A small masked image model, trained from scratch.
Model: 5.74M parameters, encoder moe expert_choice, encoder layers 10, decoder layers 6.
Training: adamw at rate 0.0021, 7800 steps, batches of 128.
Data: trained on photos with spoken descriptions (Open Images, Localized Narratives), 4.9 epochs.
Rows from block 2 of the encoder of a small masked image model, named by matrix and row number. Rows with one number within an expert belong to one neuron, the router's apart. Each number is 500 + 50 x the weight over its row's rms, rounded and kept within 0 to 999. All counts start at 0. Numbers have three digits each.
Before each expert's rows are labels from the 100 images, of 14976, where the router gives the expert most weight on average: "colour at peak" is the nearest of a few named colours to the mean colour under the peak. Only what is clearly more common there than usual is listed. The data: photos with spoken descriptions (Open Images, Localized Narratives).
# router: router (encoder.blocks.2.mlp.router.weight, 16x192), inputs 0-63
# up: expert up (encoder.blocks.2.mlp.up, 16x48x192), inputs 0-63
# down: expert down (encoder.blocks.2.mlp.down, 16x192x48, transposed), outputs 0-63

# expert 15
colour at peak: grey
router.15:550536497546528493467589479480545436456470454516482569516367562546521453602389472622520451507513475579477569482528458555496558474489491418541552493467474633447420513503509519462436445569506507
up.0:552548531470552546460556643468491521394569530457520450493534491492531504458484528495336456499403455454515419514516440559510504471449592542460446522524505443526503553496516519436445483519545536
down.0:596538516473445526551494527470538449493486510561522527490431472462494454508410526544464437525469554409498521443496439524492534523533569479535489565570425623529392514560529552526487487554480595
up.1:391423471553520503449461479511452619541495621513523493512617505503518499290572527314534456509476433513525473448555483484455554519463489516536446555527391496517538489536479504505526486443479533
down.1:380416452544492514515465557556467513499494570495581539515414501487522495399588402422495470530508538450499524496511581448523544508550527488527442526536375567507551459465529465498492482466458490
up.2:435440483555550513526443481498408553539492636531504468507635507483549509333527569354494451511469435524547496460536453456460481524477529538576439544520361497524579480574441537522494487468485556
down.2:484451454487494471473503575565438503514502543486591518481483460486579445409568346389493523548471607488476536554530514451463480556536500499547508515524426540516579445519544523465444491430473485
up.3:555512487503503447469580462490484529409379493491593401482423462594455391442529594506502478510495478497491529493529535426531499529586511463575597490500500560539457470546466512613511523519479512
down.3:536532615477503551517469472472569500546560467521434488443566523507453559494490581532511458454526397579504449416500462528498564419458494474407493469433575416521421605558492543446568554478536548
up.4:417277467456476465504482392573511508558521491489482485546532463480504550522560475495661554520553532530518492504502522430474443525504373491499496528515488461459515470499497519539452514448427495
down.4:590516478506485520414609497544540471429466416453513460534458542581498486587396444617509513454476475588534471501499446536560523566432474419563557479474507459455443498464529549469511508593538481
up.5:518478406500558558512608516493519498494483489481502498510434499507543500563563459557507453543514493460526534539527431506500432493462522477497455521540435593430492428465498520444399463460508511
down.5:418429481483512452586369475551386480474541678502341587467517513464554452697486483420462576492441534503560497502565473487457485524535525566552452508486516522517474460469467519481493609473484540
up.6:400456486533542536529413521513447544538533593543493500515679507456548534409534521422484484473495462496561466451555447496438516501392505557545409585525403523560549488532487567475501474435474531
down.6:471480415506510484433630553592395483415390490437543446550417529605521488506537373551475523547468574605488530510538592474559476566469446514490566548444500501427562513367495494450492539495502565
up.7:432443489549557538476488539468440559505494624514461450518591509481556506360536544387471431476462460499550475465562433485455525526419524536539463568541318512480566487542488531473479440477488536
down.7:423424511490509409443448526551439536541514522502613486530463448479560537373641362406456450537487516488490553530496545491516513491541518534540424519522410508498565491522513523460472500407526499
up.8:435406450528537527496477494499457567540512607514483493506614487490570494366611518391542443511484465481550480477547440483438506539430509525539445572530370513522568454559450565472459458424479556
down.8:463438474493503450484520565546403515501472508504628435586480506513487478336553371413406488513418587498466541473481553439485505492525523479498495508459460513486559457476524490509484469489468498
up.9:567584574567537506443651639471555473419457454547484456521401510556478533512332460587407480451496512531446574492489491515510604521508543432478576501532476563440413481474520521484562462551479463
down.9:515529511482460507487454502499492533538537526481428515452558499543485463553447556493488537510486521528512501481418459475487467430407507510444468430571543486461489528505496481510534579481508562
up.10:402429491568563505489459507516438563531511616517456486499615516473582527413571509381502447491469445551553471462536438515452519523414500531546444549531309505494547475528479532469515466447496530
down.10:453412527525472454461441557490454486502504542477570476465487507403519565306621494397506450515464550453498513468505532468485564476576490468517494534529463539556567404497546501521455420467469479
up.11:399397463514518496487486502501449570523513629498527484520649510481541523351578521277499472523505442492524479485526468475486468517439506548548443532537407487492610477552472510502488498428473520
down.11:425449538528531486491452526506477526499477511506612478539471455475541548353513378449494471506493540446444547485559583460489564533521539490505475561514341556486572483458531531481507454434488478
up.12:445448494539539501432484517540437593543516643480535480488609498523527520303475538291482448517487446537559471484537437481455481534445491532569467538528401479476553462539491568528518469450482538
down.12:405441490571534459526489560544459470491508517532561513531400485444501520358592393447461502520523549474496550521510559478511542572585526486522480555533367506557550441449523526516456483460501443
up.13:482485561550501488427487441604515503621543511512432509506479491530508550462239497501628483505532483584502491369520473456440588518500426427509487520495471514454460490486502535534524524607450529
down.13:547491515481505422489499456542518494434612501424462484487585600507481484496299544481551485443484473471510398457551489530488505573493402493549526488511579466475459514453473543512521485622482423
up.14:540505491475536526485517569514486537422505547514583455485491503511504483510589535479361429509486454466512455507545470548489515496491629505515508510490490530613444498622525569488464486419503498
down.14:504453440388496521562519518531543475508474418501566513474421517440495457549562423550484453470493483419520525507525469489534513483607536452463518470552367567606460520564517504474489499402448590
up.15:491439449491510511590551417388497466551403519480546480593467519539512491490642521518645472535543466515534550464532503516519553475498455466549546495465468532522421525501467555495418508542501525
down.15:574514488419510512552593480331563487532453466550521492534491454530502460481657537566552506394515460545510525498457458510635532405506486463461560461561467495494424548535490507476494573514516461
up.16:415479417475537622587414521559499461541541506476428558529544516435557519574445419519519529521492521498499505530470479548487392461450502536470373521509495541450601481436499479403372476506495496
down.16:473487545471432463431493568513459533513556514441546571522594561516560548515471419509468611496440428443486471502467464548477514477404513514434443530615479454482546554475570519510561535497501428
up.17:431429482560567523447476498522435548542514624512454474521602507485547525335506507370507430506493455508525471442559440483434582511424463531514481583520361509505530513522450560484495468478475542
down.17:450423490525510418543487499531386518469503559500562510492486437372544519344632385369503468564486509491505537549488578471510503540609575482523563551503390551494565478498535490478421484450423486
up.18:508481472478479484544577493289500457441396480556519493576455482481533467509778493534521512521501498491528537513510512494528591473521519486508570510503489504479434512512494504475427504527516486
down.18:521505421445505545549479493405501489530452491483463503519518476539500427572615522525506557485496510548541572538439475505611464404433511508508488399563512507471461539524467463504459556474493520
up.19:430419456530523540484476511508430547533514634510453512516603498488594514395593500387502430514475450492551467462542430487455513520438474535512432583557309497465571492517481549473471460446496555
down.19:436423545498520505477463499497428540493533545543547547517511460492565478310621422354491476556486560443497501519516597479490523471584530508560448543564500515510545475504534517525489506387518509
up.20:443439464516573546510441512507412554548533606481507454506665489495576487371509532353470459461475450490530483472550456475443415512392500572534349576513434513536553482540471544497481479434473552
down.20:574476501509566482428595617506518486461480501432588386554457482594550484429514436495492505477453525455478543549474575433540487546525529426562535491533561499467574451496529534479466408520481412
up.21:415417481560531522463439496531427569548504627509454513507591512495558518349457519373542431500488448518549456454528433484446538527428449521540439582535323486501539477531464564468493474463492544
down.21:397402477496582458586460503476447499512513574554551514466417458457506513378647379371496427578511517429507556492564548463548516518588541556483436523537388571560590461512502489508478525434470475
up.22:511471527551494490424525460586521523587515514500494474519485520556514545513319456558630440483548483520491518426515457532494665470458421404518453511459477560524390536516505579417513521455501541
down.22:551543491487447455424519532595528534405541517458494500458509520602500456558325517559503465485495440527524410446544426524499493521472477484487504465562605466456470502494521517473598519509491462

# expert 2
colour at peak: grey
router.2:374506503504553586510468566514519460544514468475420496490575484375501546559540478521475511523510506525491528561498493488502412495447514534475414566509471463417574511456496457473509501452498507
up.0:684558550498514459484628507459546489410447422479655466498366528609459466421481563698467459507502456479480510476531470512535513497552536448531589466488482528537413467548501515549459477571520493
down.0:526493526575451516517523483511465491463471573557432550502435463484518488614418599485496508525531544485492574513473446521474476439493490489513553462434492571496454443583514484464553520528478442
up.1:501532554570513533445490489567491510577549630537414537484547540442542552427340463474465457490487473421525449436521407531455624541386529506492462576510423440524461555514511588396576469508527552
down.1:532506584535442486417412579591473535501539567431488484435432454559452509555367558462491428575512520499496618539614391472453420494560496534449446520492522537522428456576589447568519570521525534
up.2:587564504482486496451613531522587454436422399439662515530329506577450482536480422703498500532528505525429549519484510505562511512543503394512528489484512539483465472449546483554474489551515484
down.2:531495537448359456483492514528477465485476494508499619530491532453503544596481441538501632495501489415500533524507525511518485417464500493480558443474552523555486514514555458479654505553505392
up.3:635524564524482424476524493573516541488488449465677432477408535590464453377482583591497477492515468547471512466574487507501519501526515470523560471482510541561422437578474530558504498378490512
down.3:472482479469433475514527469494535497478389474553444501495385447580496463609507576492530522568591553545497616565428549415453441466566508499527599465463391564552480424571539457525552498481476476
up.4:558424524505529433535516386535496510563508556524505413509479513585461474394403582400650489465542480544524471441539506482489517496547401457515597467482510516512447444552483542560449511561448504
down.4:610496508580384452438535504524519519418500570543476520523501475561530408419445595490509578568496572325462600533505535516479523562430460472511561482490449562529550390535504439483522461518518465
up.5:606521479501510471475623511513561486442416421485640462492314519624473463471474471739509473504515474493454511491534486522547545492504495434547558460486482546515408461521509512498440463487503503
down.5:526461531591438537529478444519450479462472581540441544462453464445506494626459499499508521535506554467522611477506484487458505423546499495530575447376463557514395473565525493454617515529475419
up.6:579516492603548505470541545519484510470478582516459554485426553533556495507400490584455375525471462512534516444535359553470572529441571467582560542503328531550390492538511572418516437489531521
down.6:555478531538560509536447522478451505517535580460442439475476535414432500537481635428515326520565434557527492488546354518464419494555504518574491508467632519538423493520441536544455532491509535
up.7:584531493578555498475524551542488534480489643511484560483440547533565515496364487546457389509482471489534491434526377548463579518413565463572524517496366537567390498517504586421527471508514536
down.7:483460523499588541595473479466480480545542529504490494547473504405415500586551550406513366482534422545571438518523381522493372457549531468569459524497608488547419452519423559575469550529491530
up.8:528483475598549512499537515478463511484465654538499549514444551519571511487447493499485396522473475510545508441523368536488604510443567461572553528503305538569390486537512557427519436500512540
down.8:460472529564541524519427531506430496564539530482517473498508515408440558593423521473504370511563493543543389453528387453458421504537499504584416526462664510540413530472468559492451546560479493
up.9:653556544579545467471608558477550473450435422493516445452366549550477474532496579666471401531499473534498535483534397529519524505481509435562610504481418544554373489604518493483467456482537549
down.9:529512535551529516525493531467474540444521598496503453494488552453510519544421591475498314490529444536522491447558360475467463490560489490563493536400513531517374483586498592503456520542484518
up.10:499430461596547504502535519494476513533479615507447574533475545530572500491464502536556440512492459544534529433541415555455551539413447447574507539518389561533423450527506555413507443519505531
down.10:491559531489562526544472488489455536562493474476567413483479559490474592579444533487503414506521458583504457416525452494523380441658541486585408461441623507490446517540510505565453526518465444
up.11:443472470465564547582405473507357535503519602506426492488615450469521485491500558240482534444465476470559454505476524499470450501530524587471489506501547470521548486494453492536512540516478507
down.11:605513539513393454464461530496524523409486543540506429484457470564490444396534596480502545505502490367517603522488531517507520534446495513460523455417516477552447440586502402499566479459486514
up.12:522512482578536502447558523550481522483497632531434560478447529519554497512352502520429423510469468467540499464517357536471581523430576484536531561513362513557441498540492537412513457475533528
down.12:502441510466531511573481493485430479521513518476472482507486503399417522609528559455519331483514429558528475507537420503528380455547514479604465491466632550545456505502479521542419544540454492
up.13:591591472505543446450576524541473575440475515457529460451461522520493482533511469540402425513454452499521451540518431544521468556497636476535501514490455579572474469528470538442444456479565577
down.13:500510493492446467375574556531502547383475472454530529551454526512550471424453508520459521535436611415524567562537461490491523410577502463454518479467475551506505450498512496484511460497533454
up.14:476434466480494530536443457467393569524520772511497503493590517476529493392511526283508501527489481465564482470512494503459470496521497547497472545511500493593520467542488534497543523515493505
down.14:581497639484389481506466558500494440462495531496424385524483495492507502568458569489498503489519492456513551512500428516535443518467480522449547496404604482528383473583530472451510495561461479
up.15:398467477508478608558412521500475454572561533536335558497583473369558569576525479454480533477496521497544459502487512499456490497460493568454435574533502445444567571467498472445552514472484460
down.15:555465539522312416493393463485497526511586534520532499500528520541511493398562495418500558470477532465499453420498536510543587495382498536486486448511520448536477519539487529509462598462482485
up.16:415489425491514547509478510445405539523496622436479522531610518456596522488461456369430506533450465498580414496523480517478425519452561557495455571486480469504578499446484522453535482581510528
down.16:575518611572471521487500554425526451430501516506484379505472519519482527433475595530493445466542505517500523451483420515565571465535507468476558495413451480462328519592507488497524532542502471
up.17:481465546574477510522453509455504497564551536566475494549503519467545568343592481471487495421480529507528458416498497527493683479393524503522471524488494436538465552522496571459579499442493477
down.17:584486424576318447471432529499464520424426530443558491480391414609522416534492492489502489556508556466482546512517493526531490523471509515565471458533516584541499428525552429535445617499528468
up.18:526510477598546518468568520525501493501467586530416550487425523507575507520441505561447392524475461493529521463512358542463559520415561456566541555536323534521425500532513555408513438472527534
down.18:543471521538533511525484526483463489529506562490447436511500493393446479560455634435500296515538461534529528528548373526488385473542488496574498509445592520544407480537502534522476509485486520
up.19:453475520540562531504462516519401599505525669542509480475585504500489519419471486387500484505504445482591507430546481491418493505494506523513478517480477508608465425553480594521510501444470500
down.19:485487603524413444447479537496488463501526517427429455516467548470514478633337545548449472513463498590538508480498424442478449528554541499469488512491672450461437493554523555511494593583525545
up.20:581525470595553510471551517524483517508472604495494548488411564532588515489395476552480392508471459497544520453528391540482574535413571447585552559488368529556396512498493575430528447506520546
down.20:543449502543590557533459507463466467535518550481494505489496526409430523588510539466528341524502424521488543498553354534475387473553496474599485469477596529507398469506459545530479486499470505
up.21:556541452576592467492554543454451537504399526452567531491396562568551467435501479599474423514474446588539526477546437547494529544400559440591542531519413564534447455480470555463540441566543542
down.21:476504510505499475515446498526496463480452416500590632513379549439490514592462371595513531513507520491484495473515537510497535441544481480520441518506493536525509560445484462550486589561496460
up.22:544500482580532488497528525503470507485454602528460562472428553514536491549550535541478354510490467515523519463535344552468563523414536466578586547496368560568400507550506536417541441451538567
down.22:545457553486570543567480522432450464511531552503478465498447553447466504560476595463508362502526513545521506470548319498494407444544499459539516515406573538507357450549475535505450498541501541

# expert 0
colour at peak: black
router.0:528500526426414473486472508496506503422565457525509480519545401514501485490509507478472585511480572377474497513427582455562503465567501541405451433522608455492510542462556449520472576504497453
up.0:521498547417403478520426469522476504494551478497487474489550429512476461512520558445479612495484588398485482516425608430552497433585520539398469428523604486499559527480508441546512552492476501
down.0:442487521494446508494518509509480495497488487529506519493499471491501535504488521499502471497504349586489516487497502512484498641374501480564465531505554508493484484501505508491484521490512442
up.1:478477451564576529482610509497561488533452507482498527526442554482516513466464476614554378512512408579516520495554396524470513561425396450597511558508321507494474470501479552460502445512528507
down.1:535560494468480507498532501529490489571480522519473461514537454511560500491473485503458564503502607428489474501409566482503480418591492526460490392487525434481611509480472510471529471520530493
up.2:469482467588602526476607538517524500539484501502498494529452553492508503491468411591529379490509426602506513481525424534485519552395453455627499518475307504491510474522495539454481461472546523
down.2:527524475504526505449511514473498478506512544444496461544439513534485498454520509435472498475486611469486463513428531528508550367628518540494527480468514457495554532521511530492549451489433509
up.3:449544500520588525372528548544556535495530462485447390485495550503489502464389562586392450465476486443498469552453520570533399481422541558507468529522475526428642461522549501468514480551529495
down.3:542603443478494492447403553502496526561477521433490512512448511546527560547407506517512508599462613435527521607530562427482434474528508555411535499519394499473494506565515398376530487430501532
up.4:472501485603610507467600505492534485532477515511511487511443548483522503473490459615532390489517459571495500498533414534468543569423483456683498541492290512513477458544505517471509389483531498
down.4:505502501565511512426485494509477504540536519493455456546510445456590505443514517477528503514468652427522449491455518497545548422560487546484506492485554525502582568493523492467509516527524473
up.5:486530472549580510490630549450540505498474513523489512513461543493522517473483466632493407505504434551479543505529394520490529553428562459611527541492268524517448465497507521445462432517546482
down.5:533502562514520514475567417521445459494519469502435461541504483501495542516513499446463530469493601474490458543444513503512500388562428488505496432480526489477509497493486476501472446530491501
up.6:601577549490546441505493626451475482350518446518531436475481498515460483556406565515358491474443537467506504560521493517511401492567611509508544467485515522530508439518510463539458478560503502
down.6:429495467478444481513441571513450511444468563475538564475537580445494534532477460518471479562498442507496533465522494545423476620432553517480496494531553541553500447493561485517530558492482454
up.7:436491474575575498484598493521588522523494491506508502515471566485517501484408468662568417514528451544480519505534427528461505549433381445609479540492274521511523474524478508463487422486517501
down.7:517534509522496524469490476473467497521522534502440474530525488496484454509560493449461536480491630442489491506446543490543494395615514553450515484484474439460564468472471517499532516538495526
up.8:482483471567558514492597504484534495537438506485505503498464543499517498467476466577554398490522408578505517500538384546494510559441377426601544565475331532487455488503491570472509441511532525
down.8:540580521488498470439496509548494495489502502485492517550515529468583517547507448572435534540427657437461507530425531515553542406568527524453503474500509434506531512517534501494540440484534527
up.9:470466474580571522459666491487556483525461492492509515523447544492523501464488482640584401523530431566492505499534446538491528559442377435606540539494329508499450470490486556464495432501524502
down.9:485557539561506546439529483503468513523540503479427487538484540510549512527485526510489544545471611418500482544454509477515509392581486546436527423502519506471569508483534497505541469525535490
up.10:465441522402440508468451432578518568565519458508500478507523460535479495525574469456665601486527524494491468508470570446509486455506365504420456470497579479450597513507492494550485553473476527
down.10:443493506506451501515521504505501477496471481532506529481500458463513533521489530504507469484515331574493515491492507520486502629367500491587462545496559488497466510503499496501481488489507468
up.11:478565435565552532468605565412525476445453456502528530475413550559552502478550494610418447525483408582515518513526445539489525550457564454592494537497391520518468458513510504493515472487555483
down.11:472484500547578497488482480510535475478507576599436491534635509484491555401520430532559558485513589419496485480472548521450538406557494509464527465505603459518558579443540543433529541521447493
up.12:467417432536529521539515510600504497518481540524460517490475512497546490655719506526554462500527507507525507544531459529520486497453527510502577527481503541558407440627461520408474494370486505
down.12:420405481449430509483548546569476546552495510578515465492545478519515549583688465483488508487498508461445511575496562568513476462494531440535438498528665528479530450495526533482526484347519429
up.13:448508457596511594445546529518504500516506611481414547539551515469525542444470491440412456509483455563531468490494456464466555564407524533502504500520457469516516589500530552411497476501542510
down.13:460528539502512530506439465488497442459533513451466540523558462521471444527492565470448577455472638428520510488480585525523442445584504577484472447466506420440581502477464468503544533544496507
up.14:441452445588560536493564493509552467535463488489485516506445582472533512515494458579612439512543448573489515494548414543484544566419357435577564568485355529475483496455488531461524432498535507
down.14:520564506543528530487490503486504524474458513524468504511508520487575481513512438516421567519446613439499435550447486486496498401626530585463518489522441438486588524474514496516509472534530515
up.15:404515472572592560479547559574534527524498506508472468532482556507524558478482426582509428489529389639526505496571437502445511633423495465573450577472383511480517437532493515449513443464504496
down.15:479458546493500468462493519442470504508461541620447410511558467533549518421532532430446487463507653466478417502473571509534487427644469526473455496477525434568576497537544538506591473484513459
up.16:472474435564536495498584486488583466525462488478499555509420561494537522504443436613597436491519448574492525499529422543474528559418362441579591556505336496476441481486515538457549421542540494
down.16:472570514555503491455510512532474451469506465478470456544513572471590517544487480527475593508467610447451457487453516506508476400593575572435509484495473433496594507444473464427524461566470511
up.17:560537465592540532433639499505525507503461478524583548507415566499525520465416390559531339540512386588499535504558413557500588533477472461634485521458413523511456485501520540451455470523568504
down.17:523467554543584515473526468520572452544517555477472503584518523504563492478561470500492560450462671455469485495488570487471484357575482537446472462464543474447541478499503487507537520532458549
up.18:452470484562592487483576488496538468523451478508496535538445558515528503484436443626589443510529453552480542479530416543477553546425392454593572554505362546462457466458494530476515458518515480
down.18:520571507543520502496516460491480478475523493470418531538491523458522504557485463499419603491434590437516445472417522511485523426598521576433468463500498460468562533451512463461515491599519553
up.19:478470500578588497480586514481548506520464502511483514519436535497511509464435481611565398492523439572495510496531400505468491569396383448626506556481275515480521461518495513461490438513515518
down.19:536470475480486513479507486511446559514503499467435456536473486530506504496526498488469529514460612478497461527469531454547477382562523519448512439468489465480572501478506509484526500528480494
up.20:406490478569578512464587526506556517536470487509476514515451554505519513516438429646592436527545439588491499506510455535490540544426363433615514543482303529506514488487515517454492447480542514
down.20:571530479487520494482504492488527497483514507505444476522500504512520481514523498485487533492493626422488487480480522507511491417606501549456522466514445476492546504481463500496519479515492511
up.21:511603488536607523446620516466613470523431428494583527515421512518481526387486467699526390531534449594444508485503434522485604509454449434605480487489361554546482490499517501485486440431566487
down.21:548551493495523512468466492453508510470485496518482467501505535513498507419543492541526546508498608406499485498491532512540513403644493484453480445521466486500572514500489544469523489532510551
up.22:495518467572580513472618517482540489515454490485497521499448562506512523502487468639531372506514435567499521500544417554470500547425478448607509526498275525519466455511517522461494432516576502
down.22:483496506535537504443524458512468456480478543510445459469537500473541509479511526452443510515480597482507504527430460474551459418598497538471518440525506489491561507536538535466460469535472447

# expert 1
colour at peak: brown
router.1:500421477496526487526441380510435554592517672532532480479587542485485459385553578304606469476532463501547460481501471515488519486512445509531533505458460479562523465621461565525525493449482489
up.0:524476530486525513478615394581590429573496385552476481546427469510496509564357451725620493479555495507450526477427498484514520517496427381497479513521496540466495461417506522487475502555496515
down.0:582501499613509474421593509521549535500500502485548415536429408605503523407454460545520483504543539453478528522476609458509515514471464455558474441505428485517473422475515508485489495477468504
up.1:456488446500469524490438495524396572528525777478463550470615530469542515453515500321463479460468489503570467521512477516449481512460547569483424546510509453556578518511470531491552502469515534
down.1:455479485514550530570465455526525411538502401524487547467420541458484498699424500621539546452523543531475521496437446515562454441468507493490555537477528518422425533499504441466514564563515421
up.2:366495516490497549496428512495462529508535621459424504478659493445522533506584502336448524493499485544528479538499519491467439495475572587470404524471519444498598490553489452493532489448512472
down.2:459490470528559516589451483520488452534481485488457533439542538445405502691483586488535492481538534477502488534500454555483404479484504552510557499443599519482471543523479438505502504538496473
up.3:551565511589531513494550488449508469529452539508497575542407546463559505445430455574486369501512445527516513441485341554485613522420577447586506550515340519533441528475504526433521457568535501
down.3:490496500532540506478491592479575471496536424561458466525532540388437519560517563618492522527544484484537483498522470436507499544613516505496466427415497484431435515506492485493532472468549453
up.4:613584488539503487509576516396485456493426455524540560544333557511554530461529450668471408521493427457503558448492443575536576489501573436558549486499473524561376539431520531476517493574570540
down.4:517499483536531539516498508462587476544444408482547548516492493534445550454457457587545457561565486493480575444416470545451563442545477402501504491492572545467356544505502562517536536517559453
up.5:625593502574517482497577563412531457482441436514539510543323560530530524452514447732454410507499434518481534452490432577524575495490576427560564496491457518527367533466526525493533465550550488
down.5:411429463557494533558423499487482482542517561561467546507576560408541565611414414513503504542531496454511534424498430580459490436509488507524459501494551502532430603495500576497472513546516469
up.6:529583468498502449479532595394486455396486261416559476486409525525474487497613496681394549491480478524480481545524559495520462503552589514506488470525538474478504511468548421540498471538509459
down.6:453519462424495494438433466498526488526410355463465555358472516563503517539533435545502540497530534556488472538528618446498499465488525542461415530492595461456522503514490439546497565399552425
up.7:479452411488486508514560481539533482508466408542536512484439502509501481717715482682557515496531494517483530572483481518528492506479465462527519523493498554525496474556505515450498476343505485
down.7:514461453530509455494518482571496583504465488508603453484478456576446474499578494483532477490526529511486510584556646415539403485521464489553486476522443511537569389559475474561472532372428494
up.8:550632525585531522450508539406484514523477529445489550513458513494535517392373498541418412504479458525512504510499404534481527541440646480551471539500398471526483522485486536469530462584562532
down.8:522520537539558543436517571453531491510551477466453455499505563468544520541391493593433490504533466534504515477512471515497556517557516407494511441455435540480447550535502573484532476539588440
up.9:442427521458522472533434437593496535556588532533506405520638456460443529524448506415600526420578532489485439505466562446476469490530416505448433505533531446451581527519456517528460533433416494
down.9:566473495520421431517583480533471528498528552522521470532440350544491505462487510462514502449488499382530495526437500465552465545435479508505495520607480523503530457489494508480541480566433558
up.10:448417417490463495545562439413542430560436481569510524526442526459520505567702453632585505465538501529516529480526478511554577480480441438528556511487458507496432537505487532443512489482510488
down.10:472410428510489508586481415368478491549423481491554486506499493556488481537667427507609509570532536494486546514538616475555455454552426518589536508519430534521463457516463480514487537500425520
up.11:601537494506484458525653452415594424477387366508553472539347528550464496498546492672538477516550473537464578490513505490578485491516475395529601459460510555518410496470539487525482499561529499
down.11:607536533519424451413613514469570529563483444488618403522452449598488522395519478557501446487547496521449495506445564469595509461474497433521493425462500442545433475510515530487505499469516506
up.12:528583525585538548496516508437503496523471566488487589523460529472550523451405481568471359502478453516513507456496366543498602511396618480574499535514305511517469507473501522463527457554548523
down.12:485509520508589552463524541418570424520529447503478419529505577484513510518482490569471457477494470559466491501537440531484502498606512443500522452423477533463473502558495526462474435467547401
up.13:482489496527498497513453486521431604524497748471543485487578527525515459386533575326512456461485463501558458495503464520480543529502518516534513508488454510605540454616456547490559500410477533
down.13:493474516541483517495498468550519435497495443453544581477406518484514527678469374587509444556478405554455554438472452570530510432428509511496466559527555535461450603428548533459583574574530537
up.14:538592496568559537480552525457480491521485574479464551536425534486551515431411468582442374486492438536528513486488375549489564538376604444564496537521378489540477508438512550446531450589552523
down.14:512488512497549539455517573443614477504522450514470467569554526415540515517490464605473466517543492490511437509520465515496507499534516424531489487463506520449446528552514531480497391519552415
up.15:437453472502500526520572497571581439549492371557473515490384507500489505710594443790570513507533492529481552492492490516503523484497465440508546524476467557482445476522512525452508458412509475
down.15:513456414558544501516579461529568512528450420481564440517497460555496493551590443590554505555571528476472581576497617495510476471485438470544494482449411514510475418508469442492430498380486466
up.16:518563500593539529499527491448505483543468561498472588510431537468559520457461467575474353496488464522501506465482328537506586539385613463589489538502313506520467515468479529429538455572549520
down.16:527537527486551552463506631469576444550554387492443478451536570448480505553468492581472531501508451555504507535523430541489522511593489459520463465455470494459415459543525515482497461461595489
up.17:385526540500489531486462536494495494486527488420423508490639509426538536602625456418441525518484519579496507555525491517470413489436584521490433557466512428448585490502521444488532490458492499
down.17:430521449514564505548474494518423489562501493470500525455607496463464541614531562489541503435486480531512540563472513541503432478537505538557500518518560527493486511495437383460509503529521425
up.18:534556482550527539522561435419502430524426522527498574573351570491547525499553444590483417484479438563516542447466446573542552533435584473593564527559458509526472536423501528475553448559568520
down.18:407405462442427548533423508564426599482578456519530537465556561438573440563525540451458544505418532462526401447521460545438460495470515570489421528549473495575506545507480542504475543535429516
up.19:550551516594548535465520516490518497518486565505469571521411517492547535445280456587488388496479474494517508440496335525499623514387543459570492549520286504536449496484515564454528473551511514
down.19:491534509543549523472497521420549399496510423543476462507562520406492505629583547556426545457502473560450468539451452561524484472579533432512518501458548445485490537555501525473486417479599398
up.20:360516533500478534470454545497474507508545605471383504485637487459518516521590520335432514464508504570511491532511512497442451514455584581483431531457509444470566493558483473474516487443505473
down.20:458538509485552485578462493513462498500499500500480524458562522442417541688483557468541475485530490490502495525522428596470395484485499545509513480416634545508461561545511456486497515573549478
up.21:502552498600549556491484505509527485524496611498413584502479506441569524510350451585481380487508467505515527460494342552477600515382559449537488549511333469529466522500495558396539459526538533
down.21:484559537481512528451508572431570483506470385507512489465535551486510553549509485617507530534508479558465495490542496556509535526561531422491526484414478432451467591524518517459548512446577394
up.22:389468496495494545540463406559575375581529451535419525541525503399500539696534411569575515465579523497462551502468496508515521490468464486477424550477495502466543512415494488461513501482495495
down.22:494452485591523450522599502537521509489523499522451454556499355507524517491534481504521547515535528354472557580477567448533447515443481516550488496550430527470553414507469457470486445499417482